From a checkpoint of a small multi-label audio tagger: norm layernorm, 125.2 epochs.
Rows from block 8 of a small multi-label audio tagger, named by matrix and row number. Rows with one number belong to one neuron. Each number is 128 + 24 x the weight over its row's rms, rounded and kept within 0 to 255. All counts start at 0. Numbers have three digits each.
Before each neuron's rows are labels from the 100 clips, of 14848, where the neuron reaches its highest value: "top examples" is what is common among them; "peak on" is the class under the peak. Only what is clearly more common there than usual is listed. The data: synthesized solo parts of chorales (CocoChorales). In brackets: how many of the 100.
# fc1: MLP up (model.blocks.8.mlp.fc1.weight, 768x192), inputs 128-191
# fc2: MLP down (model.blocks.8.mlp.fc2.weight, 192x768, transposed), outputs 128-191

top examples: note E4 (70); trombone (46); note D#4 (40); note E5 (30)
peak on: E4 (47)
fc1.345:148102078173120094123119121103145120148092133096150142106143161173131137150156144132112146152163139085123128107125147106100138125100154173117075136159103150125153125119077134136087163121116134
fc2.345:143107152183130134137138132165109115091111143144109142182090128120095134176154128079137140108143162132125122079116112126174141157112114157081142093145084142131120105083086104154059141162115140

top examples: note G#4 (58); note D#4 (55); note A#4 (34); instrument: horn (27)
peak on: G#4 (39)
fc1.121:175120119130122103126116149181143161166099098152109114111126123064150121135157119100109131171119138124120144145154136096111140148150169163141108126136131142172128129147114102138071114088179133
fc2.121:085104130177073116128094108093089113126145121138078132152161181130120180139104157127151175154107132142097124141117136104136118099097115140136143101113090144142166112160129165152130136139096120

top examples: note A#4 (50); note F4 (45); trombone (39); note A4 (39)
peak on: A#4 (28)
fc1.0:090103156118120153139156104163106150135131092109151147123138126148141102139148149117110143132120078090130116078160153143124129129156151128074147127129098140169144184130131142130096094111137124
fc2.0:140152061087105155111113136083104119182140138116084124099150133143149158140157121118123150122123181127156149137081116149101133161135104119153137134119085121125086110140097128141137107147115187

top examples: note F#3 (100); tuba (45); cello (45)
peak on: F#3 (30)
fc1.565:142149145129118141144138121102065173140133116122123089143115134141153129112098109121120090142141115118100143159112178137148186139096147121107118112138143154126108113116168124154124123085194075
fc2.565:118110127116157116120149151173137138147131139135114122095151092091133147150146126090073133117131124160188162173138124127139127119110114146145111093128151129149105144149150128117126123083118127

top examples: note A3 (74); note G3 (64); tuba (43); note B3 (40)
peak on: A3 (43); G3 (29)
fc1.390:182111107140120139120132159116104144132136122117143099123149167163126147161115140117098133141169153154126114079166102124159166143116129149121131085165160097163103122107153133120147129087091117
fc2.390:118095152177158145151119152129150147159136097146116092107104184079143114100166128105112125129155136096155117111102151116142128128151159116132135169157113125139144116141154122156123119176063156

top examples: note F#3 (96); bassoon (70); note G3 (49); note B3 (37)
peak on: F#3 (37)
fc1.240:078104146131118157111140095122081093092122139083146119133109104113181134117134153115140109124145136153132107135149121158153125128126118161132141124081144108136131121104119123124144100142117137
fc2.240:121123129125081121149122123120138141147126134078118125141123126121123114116125132094168104087062163118161118167110162107165150148150119143143141115102138171153151118141106082138147097117115170

top examples: trumpet (100); note G5 (43); note D#5 (36); note D5 (27)
peak on: G5 (27)
fc1.385:146108134097135108074135111159172137150141143147137120130107132113151094129138133148106131123117153104067131083136148091115138106146127153082117143130114103134146111131122119151148123167125132
fc2.385:133165138129147152089149113137130146108099109150122130088122103158145150131128100136150158151117170108128138127096155102138113143155099147150157122124141087128136109167139116139160060136100150

top examples: note A4 (63); note C5 (44); note B4 (39); note F#5 (37)
peak on: F#5 (31)
fc1.487:115142139111137138132091142101110164118130149106126137158109125189134120147147089148185079102091173119120172141162164141184114098096139121104095149141095129093130133140121116159138140111145112
fc2.487:133146086128150137149098176113129131107187131162144169116105115144122119173131075152136101134116111161163103098161169146170046144111141082144158108136101128138117114114122077125131133099156113

top examples: note D#5 (73); note F5 (45); flute (34); instrument: trumpet (25)
peak on: D#5 (73)
fc1.621:177117155140128150133156135137142110164165127112134139113113117171135154113135156131165108119131130135116093108158110105098158112167140150120137131116151154098179131115157156108160106104132112
fc2.621:113120135121139125112132091158119159144145118123151135113158135111158112126157130157111125139134130087110107115109102180142140092156141187112102138131139160130115117090135128141094162105132150

top examples: note C#4 (60); note D#4 (41); note F#4 (40); trombone (38)
peak on: C#4 (25)
fc1.189:101144120163126148144133155121151114109141137129141132114156157102095166142109102131101138122144128120155151117140136118103175142145122104170134103090130101110119142128125123148153136122142120
fc2.189:118116129132133147086148156102131174094146119106125134115094132101115124117089080113134126116143174114111120123133112147157119149119144167163102076130142148136119150119145142079153124122107161

top examples: note G#4 (93); note F4 (35); trombone (34); note F#4 (33)
peak on: G#4 (84)
fc1.640:107124094096098113116116152165118133123127122156164124112079141142134097147122138093106141120141099088133138148187099121139123111145123154084104142103154117095135115121143111120135118145160125
fc2.640:110179138119092148129111105105104150157189168147138135118092134113145166093142127137111147137155083112110170141132120107096117109136118150151137132124059119137104128127096133146141108132118133

top examples: note G#4 (60); note A#4 (50); note C#5 (49); note D#5 (36)
peak on: G#4 (27)
fc1.690:103186152134123139135141123169133110092151136128113113126154147145099112151109137161130136134105152194133127122105110085141108110095109092136116113099112120100111146156162139124102167131136136
fc2.690:168138103113102158155110150166148149080107139112112131153140151135141131159143111175119099157140130150109118096112118127160123124110120139115115154128120130137101123162121092121137170131113070

top examples: note E4 (85); note F#4 (59); clarinet (31); instrument: trombone (28)
peak on: E4 (83)
fc1.54:108163127094113172107137155117112139097154099132140132127146140120167138143126117123151146089156159134110090135131125131131118115072148142123090176104099112082137103147116126125086119105095114
fc2.54:123119125128111115178135126127163113099088115136158148128138155129109135119140121126119151133130099174146134124105113090133137135156160137134150134163144151130130108155150107148107091187123135

top examples: note A#3 (69); note F3 (61); note A#2 (52); bassoon (47)
peak on: A#2 (27); F3 (27)
fc1.725:114113156148106137114161105176127099127095146148137146186113153122075140101111112094170154130127142087099100148139120088153128131128102142176134127059108157132135135109140119087149152167140094
fc2.725:163115140137132166141162118106155121136128132085133159135160107117073110128087090148141121107129129102117136158120095109116117130148140143165108059096126112094139148140140160142172135155176137

top examples: note G#4 (95); note F4 (49); note D#4 (33); note F#4 (32)
peak on: G#4 (81)
fc1.711:109158138115097063120131127144124094176158153149127149120121115146092100133102120139125127113143138119160135126116124129146126139127121117076106169103135132147129131148162120152118155132108123
fc2.711:103113108082154145126145159087101124175157154127148113118150103140118133113128176149095115147105147112138099176124099105109115139131149117098141114120081146120158109152145125101144135081108131

top examples: note D4 (62); note D#4 (58); note C4 (55); note C#4 (39)
peak on: C4 (50)
fc1.33:117107162081119140103117125129115064145163121156094128144135103108133119125103122079134108116119114174103114142150150156089081167106152121150106104151158120121093170102142174119152137129128131
fc2.33:122150132107106154163142108135125129137130139123142118130147163103096112143138143116114104149118103148143150166136120100132086143139139102130117116116106147119090109134148119144113137117112158

top examples: note A3 (99); note D4 (76); double bass (29)
peak on: D4 (37); A3 (31)
fc1.608:133122154141168148135103106117095161119125168095142119147103088124129142135101154099141126092138142138090151151160148157149101131131088133125112091164141115143110136102142152101128094118154134
fc2.608:106086090129168121140144089145125141134128165123106045149142131098111110123118138133115118095073158124107122115156108123167158149150134130096099134154115092167086114092119124102160126140128162

top examples: trumpet (82); note C5 (47); note A#4 (44); note D#5 (30)
peak on: C5 (25)
fc1.196:131131131124139130150099105140126136112156184167146096163136150121142161151121142139108137140123140093104124131147148069140167091160121150109134130117135152119139175153114115136147103142142137
fc2.196:131110112119164117122155102158105147174119138113183103111148139104118131124134113136159137125134123116109128135145127127092093118110132159143109145125143137109127099130120126104089115142115115

top examples: note D4 (50); note C#4 (46); trombone (45)
peak on: D4 (41)
fc1.472:123120094094086135099153157120108078111098140105147122081141124142099139114143151128146146167135122125078152115154122141129072092094117132156148113135117126139112142099155145152143120150117132
fc2.472:131114144134150168140118109108106149170142103164116115136087160103123117160075099158150134135122133095148103136165115089124139160148146115144129146119163158134136116138114128116116111129096092

top examples: note G#4 (79); note A4 (76); trombone (40); instrument: oboe (33)
peak on: G#4 (37)
fc1.430:140105175073154141130118127134137067112092146093061123107106142154105137162105123147124117126131139086110126141108165109171091094127106116126170147124128168092127145126123146155170124107116145
fc2.430:140143118137144116123124131130071080126135137174104118132132146130096136142133115169170084136096123170107089153107135109141129121129136123121072155170111155126165170197106128098152131150133128

top examples: note E4 (98); note D4 (53); note F#4 (36); trombone (33)
peak on: E4 (83)
fc1.358:103082107144179164133118133148121122107150124105119108130138125179154119143125134128160158147163170108086102105129137098137125108096113124169141116122088094162124123120190131125136116114146153
fc2.358:119108105096083141113118124117161160112164086135144105105116159112138092087119097148135159114120144089122149127117116145104147095132126150133088098128123153123121093131093132146069118128087141

top examples: note A#4 (80); note C#5 (77); note D#5 (66); note B4 (49)
peak on: A#4 (28)
fc1.212:099096170127095151103120158175131139104172139143119174101156116155141127106096134158088150145132154114154106115186117117154158161108128118130138162147135138106122144129139064114152134094093118
fc2.212:188126111114104121081159112126082166083163135120102139123150136101122177130148113152115126136078148140097161150139151078141107170131123070141149116126128135121132105139108100123086082137138111

top examples: note D#5 (74); note E5 (35); note F#5 (26); note C#5 (26)
peak on: D#5 (50)
fc1.16:136106123150143091087100125087165106132128154103148137084115129131101115190174153151123124155136131128135136087143135157100153148098124129175106120131126162122118138125159111107101167112133154
fc2.16:142114143061165113142101076179141073153135127116115168144144103161165143150119155187177151115110125119115154113177142141168170157116148148156126132138155149142115190095149122134127142107133122

top examples: clarinet (69); note D4 (63); note D#4 (55); note E4 (46)
peak on: D#4 (38); D4 (26)
fc1.752:125137145139110107151093137114088127146143149111090126142113123128123159165118112151067133131125156141078173121156158146142148113114104101127150111111137159088106089137154124200127114136124099
fc2.752:176130094098135143145099120152123168146140151118148154158088082118124177148129147142105110127117116112113144147108128096108147100159112087152119166099147113128167135130105074097111130121158099

top examples: note A#4 (78); note G#4 (51); note F#4 (32); note B4 (30)
peak on: A#4 (45)
fc1.331:121091145117138097161134120085116126134124139139094147119198171137164108102149127153119123154166161143089119113135142078119142127123102101123115120149154107100150103080185089132127108102077126
fc2.331:135116141136126122101128115133119142176133136108127126106112157143126146131155115180097104135090158115122128144081126086102107121101089102130146119160133104162111113129156123150074125089124117

top examples: note A#3 (60); note A3 (42); cello (39); note D#4 (34)
peak on: A#3 (26)
fc1.284:131138134117114171123132104103108122121146092101115113149138107075117130124132148116129062164145115124111112077118162135145135152126125112096115097106192124162140124139133122152162132143121101
fc2.284:110155144097123123127093122142089172131168138059153120143125137067114173140124154136124143121143117146134114121122155086087082119147084112139099156176121117142139127066120117103143126147098122

top examples: flute (100); note E5 (74); note F#5 (44); note G#5 (38)
peak on: E5 (39)
fc1.684:101122148140125124155123110139141100109120156109148123151166144102139150114132124140129154132124176124135163111196136119114137131101127119096072158144144114170136103102104106108110154160135117
fc2.684:142131140090193131134129164092111112112144122158094124148128094153117176108105131149128138108112134147119130122132112178111097120116162107117089145126136188089101122086111116103111147118141139

top examples: note A3 (58); note G3 (48); tuba (37); note A#3 (29)
peak on: A3 (55)
fc1.646:114120123149115127153159096125142152164154065109078139147110092135078139171123149113134124090095156158131160111154163141119156092125103147183076131129156131127146130124124139113149128118133129
fc2.646:122124115109152103139124106171140130162148106130100143130135164108164140145118138145187118156077118116130124130125137127081147146176156120145139163144145167125128139099096177123095087113103115

top examples: trumpet (60); note A#4 (58); note G5 (42); note F5 (42)
peak on: F5 (28); B4 (25)
fc1.332:150130142164143146162080123151189159097132090140118126166146131149098109101137148116128083166141138148082146095093142106107096146139131142128137135132143125121141150098129098120112148093140144
fc2.332:136139138115123161118141120149134168145104121117083096158113124119131122113174162151109144148108124066124137123145131105121056154106144096114169137101136129141120106133155130149114095078063145

top examples: note C#4 (83); note E4 (53); note D4 (53); trombone (32)
peak on: D4 (31)
fc1.320:139117128158096113137160131152155110148162114136117122140145106124081140130136103154109132121112105123173111174098145113141092094123168160164171149087171119158120081077151126097148137099135137
fc2.320:144178112098122092117126136107128111096158093077169120098129153139144150110104095160099113164069125124122113120124161131106140133142113143150118140147118140164131143121109110146112159138114131

top examples: note A4 (99); note B4 (49); note C#5 (39); note D5 (37)
peak on: A4 (47)
fc1.677:114127147125132147098119167130116115098125164099109141052101151141076083139177181140129121149156092162123157187116136110132094122121118144137162157136193119126151143131106146144101122127142110
fc2.677:141117153137130107154118194100150082175090139115118126085117141130116119163138124096116162144105153145115155122089141102140079127135174162149127172156156094162154121124111134130159150154182104

top examples: note C#4 (47); note G#4 (38); tuba (37)
peak on: C#4 (36); C5 (31)
fc1.767:111140157159104112070170146142159127162148150125140145150107148141163138096115104101152155155145126137139105132108099120124129127119141178111090113153112152144119100138096224094119127132117148
fc2.767:096122148170118088124081141120104107155138127172121156137151146109140102134120143122132108186150136142160109110201153133162154084142163149172124082091145144151133129119101127133116129124095112

top examples: trumpet (100); note C#5 (60); note E5 (58); note F#5 (35)
peak on: C#5 (35); E5 (25)
fc1.618:145057150090123129099145108154157120117118139124141094152184139076136106170178149137133123132148138158076147108112143057117117096143143145121134124139135130132128141154117081098121130129115117
fc2.618:123132142084146136084149106127105159161144118115129107111135095132108113125102149143145117166115129100140177092106152122121136099116126153111183140082147062120109129139177130187131087171131174

top examples: note E4 (47); note F#4 (45); trombone (35); note G3 (31)
peak on: E4 (35)
fc1.697:130155129163109110103112119130163090102138134090141142126138109101129106108119173141115104149123105083095089124155143116129146165101102153136128102123088110097112111093164122114152143122088098
fc2.697:128116156174099150158124129118159144159103092119146152166128137143109088126126098155183133112133116115134131118141133101133115135138134130138100145106136095163162100185118185113106171132113102

top examples: note C#4 (72); note F#4 (49); note A3 (31); note E4 (31)
peak on: C#4 (39)
fc1.66:150143126165147101175141084116179115197119114144158111104101103155120118126107167115132133101112074128098161126094124154120106119117139109149155137143088127107138138147147078145081128190124140
fc2.66:131143135098129124103115103157125125108104117122101120124116157146155113129136100123134108140154153079123148160085132131084143143121109111088119136174102116144100119148134149098137134112149133

top examples: note F#3 (65); note G#3 (63); note G#4 (35); note A#3 (31)
peak on: F#3 (63); G#4 (31)
fc1.714:121148119136110083179141169085144117160091136105130159130134149117119104140149145105126157152192116110128117129151104131099138094143122147132116159134112091164105153160148115132133140131116102
fc2.714:098137146139138133143131111098147105107125113115111171133092115148106117121188155122111156116107105126166114119173124116133113111158095148123124144134138127142142125153109148112123150152092124

top examples: note D4 (72); note F4 (70); viola (63); note D#4 (34)
peak on: D4 (26)
fc1.368:114143124124108150131095122112141166133084114102153122147109067089121117138143106104111101166167150124146133124157137104159158133099127122132119091082084144126142075092101093162128149119120100
fc2.368:113136090095091150154138114142140132152144145163141137137127106132122112111166167156093062103124159136185137122157093119113102142068129081149112123110130161128092119121100110112128108131086159

top examples: note F#3 (82); note G#3 (73); note C#3 (48)
peak on: G#3 (28)
fc1.758:128148086102090135113117140131083135139113115136154098163125106127127166122102164153126122099162126104111126158148122134156130077110141114141119147178137117132160143113152133134180104118146141
fc2.758:122135111147101201125165114129162125120124075165090137191114119155152123138091086110143092147107091128112179139066137081128120124184149149129098127096138184133123181127151160134097108138175119

top examples: flute (100); note E5 (60); note C5 (39); note F#5 (32)
peak on: E5 (29)
fc1.757:160090140123157134132132132131140130110101107149115080081121161125153104106131119110155140145134131138097137126138114123166170136122164134111096121121112136129130152128094143122118107165127126
fc2.757:133076109150097087107145110137120161110072123184105161126163127138111211123083141119153141116099095183151143142113129135093091090137104137130139125173118101158126103167110136140099132125090109

top examples: clarinet (100); note G#4 (72); note F#4 (27); note G4 (26)
peak on: G#4 (33); A#4 (25)
fc1.404:070151142108127136151150165147164128152118137116102115150141163052117105168130112120079090104099084131118150136147119131131155165131135109151075068112120081135112131122150147147143133142106136
fc2.404:149154117135158121085152127143095141109144083160154146084124149136127125100146105165143097081129142152150147130084146195141160124150101088161094131132187090114135116132124088139098118095118119

top examples: clarinet (100); note G#4 (83); note G4 (29); note F#4 (27)
peak on: G#4 (58)
fc1.636:118128133130136157147167143151102100105182123138078102106098165094146140139139115126122139102122134125103137115135117101107104146150150115149100144138126116112114135147144133142171117127149108
fc2.636:189125138140123127109136143126129118165117111149082107110109150120089088114123142148130112125112147152156069126095157174128157164158131164140093166115160102094155122146137144138120103145115175

top examples: note F#3 (47); note G#4 (46); trombone (29)
peak on: F#3 (47); G#4 (31)
fc1.634:096106126136147130184168101095176105185116097130147127119136089136095112145167151133132141160180142147118156095149124111105130104137133136121139162119121117152125156111150101135150113152119086
fc2.634:128108139102160123127108142124121116111138107124130106131147156175117140064154108147116132137143129122154128134146086148132118115132116092091131143124183105097100127195117123147144092117174096

top examples: note C#4 (99); note C4 (96); note A#3 (69); tuba (33)
peak on: C4 (31)
fc1.356:076162129134114129100146145155161129111121170139131153131116107159168199133149155094163108111155128148124126121152132124116141136132110157115120137116177076123107123156129150112168130140117062
fc2.356:119067115110127126132128155127137130140087166121122104159102128120122141146168168135120137097112169136122148137134125144160133128094109158137119133105140173113145129166097095112123119122124070

top examples: note G4 (71); note F4 (57); trombone (38)
peak on: G4 (27)
fc1.374:179155146140142114142130126129149081112143132135121117096149148132095130074144154120120085132143076096133115135165154077148118104135151111125106128125172124130151146112142119129137152089109138
fc2.374:136150138109141126153127093166164142091146109153108137109115136080109134127141126166138188134135146109092141176111133156097133108102096158126112158139130114106138115092122086108148087124090128

top examples: note A#3 (77); cello (72); note D4 (64); note D#4 (58)
peak on: D4 (29)
fc1.702:156090122127136149171114117115140136103102123146069140111135126159082100142122133120124123110104132101150083136135172116157160092121143058094107127136135148111096137147110133130141125150141197
fc2.702:136107175121137150131145128158133130133135121100120133088165115149152115128122164067165121099080130112135107121164100099133129095109117114159131107113137148122172156143163110155129111105100119

top examples: note F#3 (70); bassoon (67); note G#3 (44)
peak on: F#3 (41)
fc1.193:164151069126129170125129163152121074121126096157141104117154141134143109128136134114103098100122133135118142101121128080120147058130114132125117104145120132147126164099121155113138104124130163
fc2.193:150109123165113130132157137081104149155167109122141124147125126115091106108106154136130138119102130100111100130120112114115117133121120141119125122140136108145147132115094150157137144112164159

top examples: note C#4 (89); note C4 (82); note A#3 (65); cello (47)
peak on: C#4 (37)
fc1.485:111091163115142114087118142150148085104092153133121088119101133139171140145134142134091099157131083145138145170114143105139114127106131143103131158110125126144090146153101091128173117148139099
fc2.485:154131130130144100123130126099094075162119141117089135136130112160154137123111134081090105125134092147102107149125081158100114091084152121125152119134108145174170147146144102112165104135073077

top examples: clarinet (58); note D#4 (46); note E4 (44); note C4 (42)
peak on: D#4 (43)
fc1.273:096131119160129117122108116152113132139101152173145093116094101137128134154129123143126091098119102138140142155144112117135166113122090070140142164095141125146132135132088131098129126130102104
fc2.273:140134114143146130147132118122122122169075160152114112137127118178171111130180134106071095091099175106128135108139126114137060112113157143137143151134138122132124130127117127138122164127094121

top examples: note C#4 (62); note C4 (52); note F#4 (40)
peak on: C#4 (32)
fc1.433:096156116084161122130106108131129072125161146171079127136159162123112119132092137096094166134128155121127094124098144154132118163129080129135113135112142141092126145128131133178131122125168106
fc2.433:129139123141127128077141125053134156143134112098141132203113121145102146110116113120157123116114112153086140127133102120108142133099100126125143164156171117152081116132118139152130123157130156

top examples: note G#4 (57); note A#4 (33); note F#4 (32); note G3 (27)
peak on: G#4 (28)
fc1.417:103122155081070111152110145095127106111119136157120116132188138093193098140143125146132103144119139110125112135103100089149074082122127092094094136128142101097117102143108100140137154138130135
fc2.417:156126111111137133142111103140090144164090185125092157119121137148137126130113099112166116123115109127092141114099132109134068133170141113168107128140114095109121139170082156114156171105120127

top examples: note A3 (83); note C#4 (70); bassoon (49); note G#3 (47)
peak on: C#4 (28); A3 (27)
fc1.287:164152143096192112149116136148128107103107136117140162129154132079106139126163160120081133109112110143164120166123094158130113155121163092141121142121095119087162127119112149129159111100097123
fc2.287:155150117167104121127119159147116123131147116113119147102130143111129137112086082111132079134126101108146148130171103140133142144146087099112181129128084142072163128184145178111080120128081150

top examples: note A3 (67); note D4 (46); bassoon (37); note C4 (29)
peak on: A3 (47)
fc1.415:132162125131165124138080112136094131107135158130124111127117127141091129132142107112081103123108127134128101145135144086164093119096084082089103137155128136156127157123156129137108114157112169
fc2.415:137085105154177162124110127140107100166163110096101140147130129138146157112136170153109105125070108140160117125094143084145165124131095140127127097169095137150116159143134157109115098194122149

top examples: note D#5 (53); horn (29); trumpet (27)
peak on: D#5 (52); C4 (25)
fc1.447:131121106149130186140165132136131121169156162146131123101111123117070145160113149122129116144176113153134111133144094143112168162126113094161143183145148125142085121125108121106115140173172157
fc2.447:125126128097132145101110104143138177128147128110103119098128138116113169117102125125124151153109135156169087147154152147085092137142110135106156159146143100125129125128124141146088144094145083

top examples: note A3 (74); note A#3 (48); note C4 (44); note G3 (34)
peak on: A3 (71)
fc1.123:114129138115137136142110126126121092154128149146115147137152126154129166166163171113143149142101128138147136106093144102121104099095131100158117133141116146136135102079137120120131131112060133
fc2.123:131115144124163108136128097143096145124110122133119171144165109157118159134137118184157154115128113093155171156117102141095112100137089092091147149125086115143115148117118096092113163134103129

top examples: note A3 (91); cello (57); note G3 (48); note C4 (43)
peak on: A3 (82)
fc1.658:167143140145172144125142132146110106135148110181137180115172110132109109116085146146132139110108123132098121091173105123119083114116130112142121105115161139139149103136134126118141095148130100
fc2.658:164137142137102093124139141134120146122121137124113115131143164107125115149142117123117139167062137090128139111169128156108154115138135139087131127142153163116107123128116162093118119121075148

top examples: note D4 (60); note G4 (49); viola (42); note A4 (35)
peak on: D4 (52)
fc1.266:113072185099107127119118155122142124111173150097123172123081152117069144162099115160144125114161129134124137129123160141140124131154105107128153133135116117160126131133102086178135121119161134
fc2.266:157119148105107145160120110106118091166128112109114141141138158148128125125091149110096143108105099145179114145164115153129149137131136160109155131101108108143179117163120115111074150139137161

top examples: note D4 (90); note E4 (86); viola (78); note F#4 (50)
peak on: D4 (39)
fc1.19:128124117138116140140108125130140129154111089163095128155092120132153119104124135139097134095167138076124149191108084114125133141171131102105147120127143106141131120085127126133090129115127119
fc2.19:137116114136113112127159095122146142131095153144124149118120117141115165139133137093095148104063130084085087164096166136107145172126120108132107108151096130139154138121113124116127122133116201

top examples: note G#4 (89); note F#4 (45); note A#4 (43); instrument: horn (25)
peak on: G#4 (49)
fc1.313:094130177115141068144159142132119118133109112122094117138111163147146173131140100092115135100136130138113156132152133129156176093128128114127114133082134118157121129122142076109150116164135156
fc2.313:080109156083131110154146149157102121140160108123157112101119117153155112141156154109132156129108107145170157145107076090128104103110136154121133109114120113106123129125118106130172097131127173

top examples: note F#3 (92); cello (56); note B3 (42); note G3 (32)
peak on: F#3 (89)
fc1.577:105134143103116170093113105094126130135112152111135141124138113104086176133169128106134105133185149118133140115113142099090121138145170161093113144109120155150164116111101099122144144128138126
fc2.577:173168161121136123102136129098127078117144106143133116086135148182141116143149128113130118105130178132168120113148163150164109097122124157129138122123119116114108156107114143183100095103110144

top examples: note G4 (74); viola (46); note F4 (37)
peak on: G4 (72)
fc1.726:155177120151137151161079133150112127118115152143138157125114102146109109094100156126145137079082150083159122163132107083139106103147105133134103106187113121144062093121193090076138147107152120
fc2.726:141119087094121110128109118094065134143121104141162143137115163123137129134043150107120129153109129075080115124143164116183116154160134106116123093176072133136143124133103150130108128142140107

top examples: note E4 (97); note F#4 (91); viola (55); instrument: trombone (29)
peak on: E4 (75)
fc1.594:164122117176144122107093135088127114157119146077136095111111103109103122126126139118116139107119151144111128112099127145135108096091094151116112116141116144081124099145172106118131155152124125
fc2.594:119120091091115163108123102129109091120110107112146142120151142162138157133139156131192142145136170097150121141147168119144112117113090064130123140144136106104119124151144116128103113153132107

top examples: note G4 (80); note C5 (57); oboe (47); note B4 (45)
peak on: B4 (29); G4 (25)
fc1.95:134114121127148147126120130131113134109138154144124101166122089121151115133129108105153108125116147092124137057149139102087068132125172133107076125140141132124133113109111128123076102093154115
fc2.95:138130160138141108115154119135126122137147117192074100141100136114115116135137156132116150130103127120101109109132174133135111124151163143117099147108171120161134109139140165114145106104125172

top examples: note D#5 (52); note B4 (38); note C5 (37); note D5 (36)
peak on: D#5 (40)
fc1.499:154145149161097126154146138117150115117176139122115109124134170151148136132107122151125135139144113162136151128062122105115134115088165091144177086122120123102149162098148142141118111125132144
fc2.499:157135090150160139145123130084118127125113094118155082180122111154124135140112104175144126157146133128112115117124120142107158145130089143090128145152123127149147125095123104095135142092121138

top examples: note A4 (100); oboe (44); note B4 (28)
peak on: A4 (72)
fc1.428:133096153126117120120090133128148117133142133149139166094077176180078076128141135139133100133115119154159156092115148134146135114124131125083101157094134087136127108133151188111104130117122122
fc2.428:095099091131159143175164117082130122128108134115093156136091084113121143113119102094111130146165109148093174129102135128080115161102105192109155163172173101084145134109066100146153100132149109